A small sound classifier, trained from scratch.
Model: 4.34M parameters, arch transformer.
Data: 39062 training examples, 115.3 epochs.
Rows from block 5, named by matrix and row number. Rows with one number belong to one attention dimension. Each number is 128 + 32 x the weight over its row's rms, rounded and kept within 0 to 255. All counts start at 0. Numbers have three digits each.
# v: attention query, key and value (stacked) (model.blocks.5.attn.qkv.weight, 480x160, the v third), inputs 0-39
# proj: attention output (model.blocks.5.attn.proj.weight, 160x160, transposed), outputs 0-39
v.61:157099108120097125104181159060088107141144155106162206134089158135135188137131135129113091092104106134132091160141092155
proj.61:111101144163146097165149092131153116113070087134101060081182137135122093122162131129170119089166042094160102080116095178
v.62:115101198113136133132139109193117127081110132139124149104111124133144135137089070129107088082222111114145110163073147147
proj.62:172134145110144139099132143118098160135169124127122147134102118159149183101099120063074132126077174166073148114161121098
v.63:146143138135159066186043098110115140138119142146163190049153134164056107168157139135167110116124153140138147112181074138
proj.63:146113107116118099090171115159132119148102123111148112168104186165181159126074154173132147141157113117113111121105187106
v.64:081162135105139133172136147201038110132064130118156134121174146133085087127142165101116098120173083107126164133146106108
proj.64:121077113162106104144112114068208146099164151186135106117120105148148190154096162122104146103133155156106068114125147110
v.65:104139119141127135166140158146184116125125167097149150146099086117123139136147125181119192126118181125189180122086104165
proj.65:132129090160059107109129098149100167117121130184096145047083156147132176105142104133161091140101106130127131125131120136
v.66:162128193154111144156092105105144151126104130108125148135197146092144070087088073113076106133125119117097128197116150140
proj.66:114153159122191129111094145138093162121194124144165083097118100133141099139130121132161147172067136130094162130131114116
v.67:096134117135165077111121191139109123141113080091094154179129123153098125152161169150133096121059078149170122100138183103
proj.67:132161147116045187176147125113143104116133177175124120095153126099067126093130124096146187091160140104108107128090133090
v.68:126129144114195100067077095193144145136113159105116103107120163120107110141162125134153147065111115137048129077102082070
proj.68:138150102113073157185199152107108089128097144106134178125139056118167144095119143085158081130135127166132116127205172128
v.69:124156114146141171127087186176137169125118150132124074152105050122085104133153139177120163081151125109139136059126141164
proj.69:091129098120049129130135092082207159169116113085114182125143124111146132185102143146131094195125095126110130138130171101
v.70:100191035144128117118107072106124140126116152160124104123058141178121147139169133159173099085093079159114100168111103137
proj.70:170167102143084135147175163177109192170152123118122147079163127110131091112072146074094128113222131147039108101103099120
v.71:136126096117090192115197121167123164103106126128156144142136133057114101129088183112140147126107183147208113115170146106
proj.71:129166162107168129105100173087150077136119114161134110120115120157149170093104097189159157147081135118097177185098107101
v.72:184085119106150077173134077122144100095154176165135104113147154128120069194108159127142184134199138073099123132106114093
proj.72:076101091175145161083134176162093171117084106053123214132100100095134141133188100106050097096102097187157116139136135122
v.73:099080129121174090181093107080104139144122133122071110100179099160161142124155156089082138179090121156141099128104148102
proj.73:148169128116143186134176110131120161140110162130112117189028130061126139094116152065181108114157127101082136092146102163
v.74:139164193105119107136096101052109167173155170105074105122092177157115111120092098176111136174144170174086153096077127162
proj.74:136100114146142172155097109158122142131133119077133101214132085135173086152125144141092084108099083119086154117139085099
v.75:096131133087158098165119173115112143108068224134131126125137119104101131161122140077130170060127101125106167128080133111
proj.75:125108154153082075083125106129109117127151131133097132179181128126144063101140081141133117146105139172162144116169134108
v.76:131179111139045067176140096124134129093157181156124083099162113099124151143096141155115180117177091092141119100106056141
proj.76:141048193171173132039094167126133144141092111145113157113113186160157106086172083138141078135125106184123181164135129131
v.77:132129103133127141094126099145141141151149139172190144124111104096103134106114126146192176128114130121088134116101090136
proj.77:114147180166175135116144158117131143080106144042169139115101127141134107125107108202099086150154082169157178119154146147
v.78:148101132085159102094141074145143084075097113089113123102104107122053125086127147108107087127176196137171134085116110129
proj.78:127135158176132143136087193149126106107106084132128111182167107168111142175085110125105188148132055151099108106121113062
v.79:133125113105131156124133122120108083145174124098189092135139116149159126172104144165173141099159109139083122163104084128
proj.79:137137147128143148108164075179099161127105079177088124171157101104115148085157136127119125158045166105058085091170113176
v.80:118100121112105124139207130119108141117164108173135102162140095094126161138131102167159246130102145120102128149152168134
proj.80:143141157148116120122071155151129162142089159149178129112108126147138176111136186139123091147142154171149107126151188116
v.81:132156075160202105097109131116102095189108177116130073148133140146119182150189185146129120092115106210129146100142119110
proj.81:204112183144082132178155151080163147152105171194106117178091162096170096128059065131175148160163151067130054145098114123
v.82:101084088122139146120134139126061181097118060079162108096110100168139150171136132132111167134031131114152102113111117075
proj.82:118160125157101134136147099134157113158122120152123130134135182000109135180102159104096128144149158157068141086098150146
v.83:148102120101130109095147126139150137079085163183167120128124125113093162103139155116115145138101096118109108151133097144
proj.83:123100121193130090118116094058119111120181127082081105114164153132119076169128113161120031141143157111155151147127164083
v.84:146080127104112118051153099104156073091114152117133177085172157132130132094134171094172103123161143116144157102138103127
proj.84:117111123145173171146130159128101116128141123124119114166108106069091155154161073142127208086144157058134168148102141149
v.85:098089142135158105135133139137109057142152128134119111124075130150054102169128069119097201101146097195071085169157155137
proj.85:126126125122093156133115132118144171112113132154150120129188139127163069127108119169158090138120089131170135121129183107
v.86:140124133140119125164130152127143143141139118157117109143087104115138108085168100116119112127134152138127064112118085119
proj.86:133150126154136163133086098053156114142129155090190116122140120167156147129119188104166149131080116151140134135160160157
v.87:157137137104147127152100086105082137189132113123123114157164189109119180135109164129109129120166090103161129120159092137
proj.87:068123162106135096167144135132144130021109138164060108125073092116110145097099121146108178073112174101118125147141115114
v.88:165154195156148108128154096128084194116136169064087078118190225135143113123143150128107149108115132099176144109124105149
proj.88:104136139163126121131147142127136102174125119173087148124063107163106152108134149074172112118166128213123141110126109093
v.89:154161177108085110178138099116080125158232126120117073175168120175106156121112106139127164152145117095141152135118157135
proj.89:172172087173129177124141167145186097098103196136065130135160117120124153102099144147119109104110127188128077158133097084
v.90:081116188141162116116085129076149176124125097128132100172165169126162116134140146123101127185079130155145177145096180111
proj.90:154148098047130068154130068150134067122114153149115205166116135101161137102123095079111140097146121090193192141152129177
v.91:127095139140110094142056169154158105107100124176132146064153130107090119148106102117148200139138144117110106107131150091
proj.91:115143091068169117140158113135154128127161146141141119145194125104113086125145095145082028108120067182136155091106141160
v.92:164137079156129107157146144124204083107143106142159173094091111141137131163109091138063117132094128075146133118115104102
proj.92:158124147079135179110130156163065151196158143178145140147150159100124160134153115128098106152128123151085162115139104101
v.93:177078144099088134048094168118114102149139158119134105064115082117103128150205130073126106080082137102103136165164139134
proj.93:116161095087128096174179143154178100152112079126089126130108126106136104120156090177131149123146168081127092085083111109
v.94:067124073119110121133182186125166141125124119137105118092087107117111121149175063114061125131084106125122120141123225133
proj.94:170145134083139155132094121152134101197124129130208132136158156089136152100122147087137090145168128165150167051169093128
v.95:173121160138168079131105141111124087121144167146139079122095114136162157102172139100199119120096101208107085155125168079
proj.95:119188087137107160101144090116115112125131138185101134138109075094173132094088125137130090165141159091126051122107136171
v.96:188172077106073098108112148117073106128127097132085119119176111159136079159154128143173187102158166152145143125152058084
proj.96:117173142128153138146166137120139114155107183127145092144118114167125211134106071093132091158143076083172153131113137135
v.97:074167112165176206183149120111136154105173165146155122058143131118101138121099140098119155128135037096139170173113201142
proj.97:176102150132126062071069138124081118105077050134083178182100133158179114135097142144125081131145187191152108121128088094
v.98:114153115132126141070146134141086098145123086155125088149154110165153153139128084083195176122119108167171046123117088073
proj.98:109071140159142162161118094124121141070115132166144135063134095097131150121119153164036127116079087095084110105106174162
v.99:119095136130143143094086139033144115077099074151134095190123101150100161127112063163122122129092128124085099131156110153
proj.99:106166096131142109144161126176124144221069188123156103104177155112101129172098181091132161083089125078170068108096152074
v.100:173149103149127157095090077146101057077127156141177153165090123089157143111158144141097104141127096075124160137123168193
proj.100:081113129091145131089134099120187189126113138111134085115159144101107129082071101100076170140163145114122158150149090094
v.101:149100160151127098126114196102142108161146109162117123078173145109144139103124105123144218070141167127139148137116172169
proj.101:135082122126140127145178103135071140111128081112107113151118076163128114124152123150081117112034031115077081068116114122
v.102:099085079137151072116102104156101129086076125145120120153093087129232106135115168170136192135116126094120153101153077108
proj.102:131104134129069121121133133134136150177156188110110123146095175110077126122170120116041120117166151134128091192136125136
v.103:091159168120116133146096106186100121083110115146136137171045177122120151132084132204114120136159087122112141158113126165
proj.103:194143097125189126125145183119186170201113084119169117110115162092135094112106152062113158141099140132191128193155134100
v.104:169112082091084105159123116057098129148130136134147106183115147178205136182086143145164126087120132117132200147139102095
proj.104:148108136089119091101128106192142152086143112157168141108115128121066133141193132174087106163133152092130102120115134085
v.105:140129149170063128105093062164070092120129154134173113126113086131107086158160093155121108160046108166158130123127131137
proj.105:134113139100166071082137191140210162105121073092070137113136154089136103083148140147111174110212169120098119195161124141
v.106:119148116181164178153120152080116047082161161102156072107123123130093110086127138159125080118086079126180120037171156161
proj.106:107117107121074164090120153143105198145086146145124121153164123131191139179079044125138141164140174136057154174144084125
v.107:163064193129117149062103141093132115120132089175082165135109132074190085096103085143205203104152196127161122114120119098
proj.107:111137172124137149179164119169124130104108129119134154101132120149129122122180123142084093099052084117111136154112196196
v.108:120121178118091158096085091078117152148091066134103123098121136175112096117137170187158149102130128090080105114130139198
proj.108:156118096094172132119128118177152134131164166143145137128150121107130163143124142030157066207151129173135164150156128111
v.109:100136092140085062137133155141177135122106117141130128190149195173119113130060136052080114106093116141167120092132114158
proj.109:147086197137189161176121146071111116184194143130188082093126091071148106139209153167171130128100130116086145152095182112
v.110:145115175144101143203141099111084107093147118124164109167132152150100126138102171092205188134099084165140190138138128127
proj.110:123090099073148167076084134175109151138181110128090132109137145125166132124131049155064123158123185109112142129090166102
v.111:170143128120139101108167134142165091106115117120096128161093098134134073139160117117142112158164199094117136142114112131
proj.111:121130119091101150154143133140086143176124198172132207121129189133114190146129186147098129174118154102131114105102122176
v.112:087170126163132139089121115151139115109149189087171094138133077108135115168184139189126150161149041142152100073124144152
proj.112:093082083133144083178140089102116133143102092100143087103116129109096096129076102114169124143127126139091127121148102156
v.113:130111092094103124118100117083104138105047065113173166110154137093109139158101169127069083182131124119097119184125087112
proj.113:151098191188132132176119095158141142165133166089172087143104075084135099170180123070157173126120116122124164186153107120
v.114:123097142098094110108046091124134098116129134096170119131143167136097144157093139101167131166193159154133136174073082166
proj.114:146142138176152126133167119132158148146120163148157132148154137139119123104194125138168227161141175122072101136165123097
v.115:100153146151138141110083160109069147151070150160093104126170129140122146104094119159114142085073051166094177122078083103
proj.115:140081141110092129156091100099113135133173126107160107067051035095094101156094125130136088159090147047148128118124155118
v.116:151121121099143070165079127084202159122160177119098165053160178132163119116151139054145162110127146137118156076112156065
proj.116:095174117108140086084205152109094123120141122139143120222098125100120121095174162156154114166132109136139125142167081111
v.117:141109105187099132150083173110137150107075072104120154135116181107083086085072086104203103158086176132096115179084077091
proj.117:130185128086178170105119105139123160153203139161123141156113104161176132166175160119094158166169157129121077167103144144
v.118:135077113113149089205121142138127110137118164086065197116184129197083128146162133121105192107096138152141073093093141155
proj.118:080158179102132128135130106152115072112133056114166113171092099105155116105119117120136055147078144110076156187111133084
v.119:136178140174144082093147121120118108104170134124138064129162078080112162119107160190118100078128142144144066121145168130
proj.119:149122111103085141126092124121110108129107161111113137157141177173137104181128080107105190138080139089169193133131092105
v.120:053142075152088098133065119071097135120043122161084113127219119094095150152159132065129110144162125118121143104152089124
proj.120:168131140141160181102109099122096112072107139046179070094051134124108124122123186108164132110111105186165176137145085073
v.121:123185125168118107171172156179142151117100178103104116081140176128093199073160086158104144140181125198087174145134150135
proj.121:142112033119139112110095115138154118171181079124128102127101111154072148187111101115147142138120096069137106105136147139
v.122:136086224135165142115128154129188139116143119143124105131130174149198137139144090124140102145125138168092134082139140157
proj.122:129103091141131073120136104105100122087136208147124143124131095107125162069094113120152168136147131055117146159164153070
v.123:091169108169094145125069125130145080137096101151107108152146097129104089121068165149178126190154088169142162156086130138
proj.123:082124150132122137153121170141093152213150163123162107078056118091151156141184075110108169147172134138142114141139106114
v.124:122103118131167166129134154132147082158079087175095080157135121157138194050106135139140129120152087133148183105132151134
proj.124:166156171139112092148157152126176194183154176158152127055073072091147087135153125145096135069152093103152103168143196106
v.125:090134141108173199170102105126071146132085156138123175165178175111074082157128161145115150161136122092084143113134112091
proj.125:157091097099140131105169169134138112153196062162167133089111114166174156099086121110093097152143158164123115142119140170
v.126:131154083123104085159120105173133173134145115126140111092151141168132159092120054146112131156136148143081135102124152085
proj.126:091171112101111126084142145109164157191155159147098095153115149151066186137147108133091149087133121141163115199158111126
v.127:132152129144103113088114189076114135093153150129152132161120104145085144105153117150073125191189198144126071138138126135
proj.127:081108092181157102149191121130095159128095097125139081101144140127095156177149158147131148115115068171082115164117143166
v.128:140140141112165143167133101103107189106161113138158044130108163078103080145167110109149115122192126151133131114137133166
proj.128:097089117103150196141115173147122093113159150118113201122052109143173183113086170091076127118118139142087065131125134118
v.129:059119131144120143140146166125110141112100094170133130099164097090092103178108079086165102156178119117096145124107123115
proj.129:120078119171142128088138125083121087149162181126132162112131188113096156096127130187128147085121161139122086121165122144