From a checkpoint of a small sound classifier.
Model: activation gelu, layers 14.
Rows from block 2, named by matrix and row number. Rows with one number belong to one neuron. Each number is 128 + 24 x the weight over its row's rms, rounded and kept within 0 to 255. All counts start at 0. Numbers have three digits each.
# fc1: MLP up (model.blocks.2.mlp.fc1.weight, 640x160), inputs 0-79
# fc2: MLP down (model.blocks.2.mlp.fc2.weight, 160x640, transposed), outputs 0-79
fc1.166:132118086115116110122094109163108152150118137127109157165133116133121186137099116135121123101181112157125098157138110120133108098194113104137139085142119116104109117092145144127156112118167111116167127105153118093119148136164149102124114130
fc1.167:160091156158099099066147110151171146140126133122126127168112127086121117162129148135095118114136118194146111109134146143131098155175109176178159106113130101105138147144109149131134081161118110164117125117161113122118107088143110149109077130
fc1.168:121114147167128087126107112184135113142162141086149110136118101122146165123133120118158138103118132099162114096115120136132135056102139094148127155130159108159141140134063124191114088098111131109087103140144119113104148131155133136113137089
fc1.169:158120114117126096096113132104143146170123136145136099105110096147145149153132136128124135130174140145099182141126133160118083066117113128080122161107168126102111138113140131135142131120078154130106161146147094120171121137147167135121140136
fc1.170:167073088107123159141086173119154130124121130112166142152128135139125150145089133165120088162136139149137109142168134103134140113165130177138177085137131172112134124104103124139166122095107145131135126121169137123117137138142127100083107117
fc1.171:134113167087100122096117131112152171140127123181101072140100124133188127110163110117089131155124133142130146157114130099126130118127130110104125108133121141167103093116104145132105114138097105098117115164151109138123142119139161123134158125
fc1.172:129133124132135112086100135108127136144155151106117081112146139150107142122105117139163171123142176142178154141065095130150114167129160109107156144134154125105159142129156078125147129088133109079140148112120104140142152118060161196112153117
fc1.173:082149119106108152098103118104144110098160162139140106171131120172143123156110138081099127127149112088114127150144131129133170168137116107132167122168156129133111116137106144121148156123120141123093131125190121180132102091101123129149114152
fc1.174:059150102137104132133124112134079134149151105130141082161085137126132146131100133131152160145152133147153112126142138144143117150151084085131116124084161134115135129180140111155159143145163106102082145166131149176120151113112112126120148170
fc1.175:142130139133120118104107153130161107108141134138111142126104163095105084141129164134116102111111099149141105155128140084177144153136099122117102152129126116133167105127130078164143110107138106126102145177146117120123128109170159091160116127
fc1.176:146124090089102132141074094132126132166092123101092185135132185111121128158140119144097131118096119157109167113134103130134152120159134103190139130112083136142152124122126125179169152119092130124098135126144092134145122115123195147117127133
fc1.177:150084099087148155143096135137133122154116188134103068126152179144098139127114115132143157118158112165146151128110104142090143102139120107192160149127129136106097191105126110122139183120150166134108153139124142168158136141099117179132112119
fc1.178:113085076137140172116107099136165126162111122131141123145125120122150135090131153138171134133097130168138126120186149111121113111150110120105132145166122098146139058143138148086117110103097118128121183135170125108151134121145176092109088136
fc1.179:116103136099113089096093116112132094110099145095100189099126133116117152143124171136103155125098140118109119087145133099155126158168104136131149116109120121166116100104123125170153136120096080116116099127147096133126142148119129153099142156
fc1.180:130099151159110174140123116100113142143139153125139158087102155086152134140151154156107132169106141092087127116149135103179093163141120104105109139175094156158126129129130136173124153093168160122142116118134130129192151127099139117141092135
fc1.181:124100128140142124091110126151153071134145161088117166096106103141113101103119120119168149134111092131147184160137188144112125101114127095086133152128113124140156146173097101155120135141124121163087169135115090131125106088144171119097109102
fc1.182:149083117121146149141102165097129133125113149153138084109134171135107179137128109138114116135132110151155158131082058136076160107148117144180143143099129150123105170080134107111153165118141147115090162140132142151113122153109180143090121125
fc1.183:073128142108120122167136136134134125144169123109107190105130116131111110107114085122170115106090072120139135145100134116106121153095118113152161116120104152150163130081105141126119129163172070101139098129140135135114119148098097128119115112
fc1.184:103150144151129074106142135175150136104135147145150163080125140080154147108132133138171195164149103186145126123166095144125120141148149127152096147147148129142146143145140131155117134136134163109149129132111123107134142166159115165126165139
fc1.185:135135099073143150149084136103129109122075133116090183089132164117104131114165133132125114119111158147104149096123117114137148091146120114136100090116073141127154104082097153195153096123117102118122116100151145117093149168102159137130127150
fc1.186:165136155187206125127111126130119119178142114143118118157101112162102132111131176141132145118155143169146118149115140143126111132121105124117117097086146119098107172145151138139126142150162164177111103158160150113115093152101099155092135134
fc1.187:124159168138082119129149154162129128122106140130117183113084144128150134100172087120158172109112160172169112124117122158145123085138142143109162113092134104172143134118144117132121157088151137112084098121092119131137175107108149103137119114
fc1.188:130132126112142112135075120101112092125109124085088189096127091113103144144128182146121148108114123122110112109129121097166111155168084158100113115115121128164138120073121139143149129127127061080120128150137084132116168152102136129136153158
fc1.189:106119118109103120113080092139104159161098153139117152151101120141141186121116124144098148129155116133129142155139095136155109100192131096125131103127099113095105111093150128118143124102146134125132141088155113077125131133172167065102128107
fc1.190:106136130104142150159144109158122118145119099091141151160131146137105161090130163131106148107166198127132148108134116149129144093127119146155142115093137179131132086154136075144182124145138141140126105082143123161106149126154128164168187114
fc1.191:122099148147116142104100098167153116130150139088136100118105105134158166139154124123107142082114149144164119085149122144121113068096139117149155122140166101175187159127089167161164125102155126139111087150118142105121135132141112129126123096
fc1.192:128130153098112076128139115122145161162137108187130064143121122130185142126129141140121149150106109124129143165108116137100111130119121116094099135098138148153105097097116118117096114132101125129081090155162144134130175124117163130142147119
fc1.193:110152150123127096112099129135133167157178134135114125119105114119137151133164171105146141141145149162126140135104165148134117145104116122158107131119155099137147072101160102120162120137132116115134113121091120172168152192137174120088138159
fc1.194:127111158123149128071108099126138122119126142081109152088138105136128114105080109157139121113130129157146146145112146149112113129138141112111139167195157141144094147165110138130127113148168164180118113122139128137165142088119190104125093122
fc1.195:139116171077138120083181085133137126088163161162147112125113154163163139130117155099112144121082104117164122091186132121144067117131145148144126117133162153156126154129123130173155101129084120128143146085136162173129139130111130142141133149
fc1.196:149117176104109136129071128141102112121132134127108133158134114134116118159081134094166128090099108146118123174174103117142103143118163112124111105130171107099144151110177128199124100128110101072139095127156156157120146156170099116150117140
fc1.197:134103153088082129114128145152124108163213112076098160125162108141124143114141149099127136114115151150070111096158125113190133135136095141075126129091122161090127127141097118116144134137144123094154135158077144150117156111135141106131151101
fc1.198:137107158166155145128139088118142179163147147133095123109110159124077167122123199123130122134165110122101106127116128122143136105165138107168169114102115120147132103099111109136152148108139127127158101104130147116128120141104109118147158117
fc1.199:124107123139137122134043113095149116169109128131117122162106104171111118110097144098137189144100154162118129169137116139153129106108116142102143112118151156091094121143140145158099120106158141158113146143128100135093134120123122123166122149
fc1.200:191107128081089108128108130093161144140161138114143073133165139149116167134155142141154108127145150152141150062099113092122112105141130142102140152107161146126122115141111105120154093074101117162120138170135138117139111145132118131161143133
fc1.201:139090088100146176136105159117131117135149160122175092132147181128141152138132104113114144161123090152178134147096085143094136112119140094152140126132145119154105132113130120132147157111142145120100166134127115118149127124102186122090111116
fc1.202:136133096135085087134117135146099153098111109119185136061127130128154142080158129135123141126176134116137151119133102139119140119116126145148111150131092117155141147129160158122110122102145093126114153126148109128175116110160130123125127162
fc1.203:134158068135138130097104131086084098120132146155097137113112119111107162128145097186118130141160174118116098123186137125144090120105121130130166114099132127114092151156139135176095146123131119094068111144117167182126128101123153141127128131
fc2.166:133100103127114139151083107132100164149078136129145129121150125142108151093095122129165116121135123095160122129148139109160128076131163097118139126113127136098114102102166130128116116087178134133172124072156169075140119150152112093084160097
fc2.167:098145139147119131119088128106124126121141104125136112136142174125135113109177149117122147076091142110130098126100107146115132104016128090107162124157109127133139129102120142173091146116172131158107134109119110101104093148165141115128150139
fc2.168:105115174111148109085130132118130134109093093107137148130092120171126119139166134110114093144144107109138106114154072112146133109117088140119188120130151139142173135107103174160117150160106110119123088179166129193108113119136106099157108158
fc2.169:127158141128121111136144140111100125094127129107139104160132134141107139109118138117093096177159131173140127081178116157115179102091118098150129178124114126105105122128119075126110118130161107143149120123116149132099154164131152128145140107
fc2.170:127120077176137120141088121147126160112135117122110131122133127148156159139130114123114140135142182113142116173137102154054148119105124120131145101115125101094105119094108121121142115086171129127151165113100134099150078125101120091094155150
fc2.171:176126141102175089128132126131119124121141142116131119151165118111155124118159167086154100133163112142166116087110151113145119067132098140115158157125114094145095114140111137134111133130104099109148102098174087152104140089130127128129125159
fc2.172:126117169081098107107124124117091148104153104131145122117152164120090087158111107143119119133127134111106125147097080099112131107111182132119156157196107119151154128129171087100117114155143124111161103164113125139143163105141136152147129163
fc2.173:138085139166153114163129120149183106139111146139159064149144114127120104148097099131104134114165120160180115092119170171085135133104117170140131139133165140132127112095091134137105134084146153153142098137130159125177105101090141090112100120
fc2.174:132122121152143160090118131111145154094097099114164112124158146128127066095106112114143116075151144166144095118084116119125161139154117133130128130092127117131078159150151152105106088151124135129116122138124137117114139146164122121124134127
fc2.175:112142084107123120127148120138041098113128168151121163088097107108082152129138128162094086120111150150140133100115162139156101117143121138113104126144117119104113144078118155107154132142097074159091144120131170117117104118124103149108135148
fc2.176:141106122102113130188076160133103108079136101103112119132156160143113109156109101141129091097110132138098140115098120129096097144168105122148108116117099128134118150092127129176121147132077089127114121126119141148154130140087151151097148150
fc2.177:128087149129141150151123129146146142126145093119123141119137129116130108184173114152182129114112117136117129141116068081140147131115085117099148129118128185111134094119087123125144140131138141129107138125171107094130085131129154100141145139
fc2.178:127112077124112115110097154160155152101136151157109140110082163147123164110130103177139058147159140103129143202126131163104140137108111112087138094126125128109110164153086136096099127100156122098112154146160121113117080110124112124090167112
fc2.179:134169121112173156116097130121109096081108108160100163072119120137110080137158102108146128130135121168130119110153092095099150137127132105167086127120084093122134145106147133160134154165148124114113137137116094177127124153105141121135157131
fc2.180:116095145129159125162168155149098096176111122098145083134160130140075127136127146133085122132119081114136141107129115146163163117158123133151136113140164089142136156133097147076126095159130125139095092122094134149112174090126153133141100117
fc2.181:115128125123152130091130093116159134092106116081137149102153128138144137117116123122107059137120166086156116168069108096114153110146136144145115159145155127127202162121109122155132084124093175165120139118121068138114102136140124145131133136
fc2.182:153088127110136106170122112166124115120107110117111172117166145116138088139151118146145111186080111148132146141145107096157156124122095143104200149163121130112134098132071164131121120116107162095091144117178109121090128116101132123127158127
fc2.183:149142133085136136100103110139175137104098118164149114126121173111127118169124161105097093162158160131131137079183084137110131076099131146114144126096095117114121095161114115122121147127087129134165122123091122119143138139130110155155144102
fc2.184:119124081136126099117074162083103089098153136123133141138098088159082122145112112099112147139139135105143146090158142128154119168097152149182152151151111152117178123141157133113108154132127080119148146146138107135118144151141135117170148154
fc2.185:129146084043123122201123112132131112133072108112167153145141161130142104141120135143123115134073108144114127071108127155129147121153107124151167155113139123114131134141114149144147153168131139098071145111109120131145158145090159184097138117
fc2.186:128128092147112136138162106124170127129156108111134116136103123125143153178128132126164124080098121127107126102137109120127146106099170122150139091127119151095132125096148160116080107082128137111154160125152071150116101161139120117178108138
fc2.187:090168136100098136185106127142134152099120100162140129160160123109109157105155110100135137094142128124155117107140133137110099120113141094137113128160108099187117094168137140127122137125093121177114118116178115090151158106126106169132133158
fc2.188:148148107142175162131120159095104060111095127150131160075115127120127085131152111129136138162126113144118142123117091120102151101143100116180074095129093111144154132118156136151115160157121109146100131141097108188081134141130139149133166186
fc2.189:168106109145138127176092130122096150146087136123133129109117127148100147105112113100164104111119122140123131138124148100174120054113144096134119124141118109110123124118142116135128110086172131140175114089157166071122127148144126090108139103
fc2.190:133117133120154116152162104116119125120163061127142152131102120134157133078100114140100133148128103095137136101097123162120127120128102113133100125141151170124128104172104160124130132072141141157142116126138141106098132156105134120150089128
fc2.191:110120165146129143073139088125144109118126122114133119137116116175138126132154143126083082118103106098151095081151085140137108128136105136130152145118153129141148157104093163178112120156114113115120073154143128166108126139118092097188085132
fc2.192:161103143085176119151136135127121124104119126140159130132167112140157130104130144102157112117166144118156113088130146113129116085120108112114139140163118082146128130162105183111102138121109105121171114107180072128069117108127109123133122176
fc2.193:068134104144132112104100131141127107114110138115160113130154134106089149096119167095160131125130140134134102142099124161122098159116111139124161141163148145131099149132152093124094147166112083150096116112135144112124126144147115116141121163
fc2.194:101152118151083112094139107072111104128152109103139109075143109081109137125132084134096086109100117080096132144130123088158144100168125117137108140093120135120116113107113111102157141093121103114105146070164106133111086085133130151171103112
fc2.195:113136158167129153147113090118151103134116123111104164097133098132103140153097164123118105116163137085135141072102107177086107121099139115121126148132138109145124130105091156170115169126116125177150091154126150103135138132123169083083145129
fc2.196:139128157124144124101155085124170114140142112139148121107147060118138138141140142126143137164132148129126129085108125119091130088134127129178103108115110116151128142143136163107174132153169136166129149150095099085109130122129155144095113120
fc2.197:102123143082109127163152159141116123146139159101112130188163073119115133113137096108164109126080119098116116094104131128114141130116121095120157131105120130085174089117107111123103095149127141170160127110110146160109120107166167116101125105
fc2.198:087114113147096096140090140141142119159142153134138115114099092159150106152094125110134150133135109094170108143164167134113119109179100110108145118144140151131147128085107162140125097161149118146138132146189113137113158128129089097122087105
fc2.199:127074123156129118149137143136102135169160100095095128150112122099099125122082161128134148141131120149142108102126122091122101146145150120155119126123097057095097123106174153135087088141119106150155120093151123097140100128130121105124079109
fc2.200:110125157094142119138123108095116129101112102128109133135144108115123161121088149064119101139123085150140154118183138156119101084094096097111153159114120114083145112122129107146116167152116109133133124118071109143106152168157151118154151123
fc2.201:143077102117145102150127105119144159094104110138126150124147149118104081145130098128138095152111154168128158140099121060154157093125079139135177127126116130128100100134096147111121132112142143116081139150169134146061111117087138117128140148
fc2.202:148107118125143135115115120124093160171141117153128136123111118116133138141154120143084125134075118162128112148121139122172119109125149102142136126180176118105100132178062111106153094104106150124132089147152132110091178149121101135167141098
fc2.203:103144137113120125141136120163141114132084115145173113128149134131196127121111108074111147133100111132144151130130110113144164137123142120131127171153132114141142115126164191150121101121150136138154141118141086107146109124127144147166147149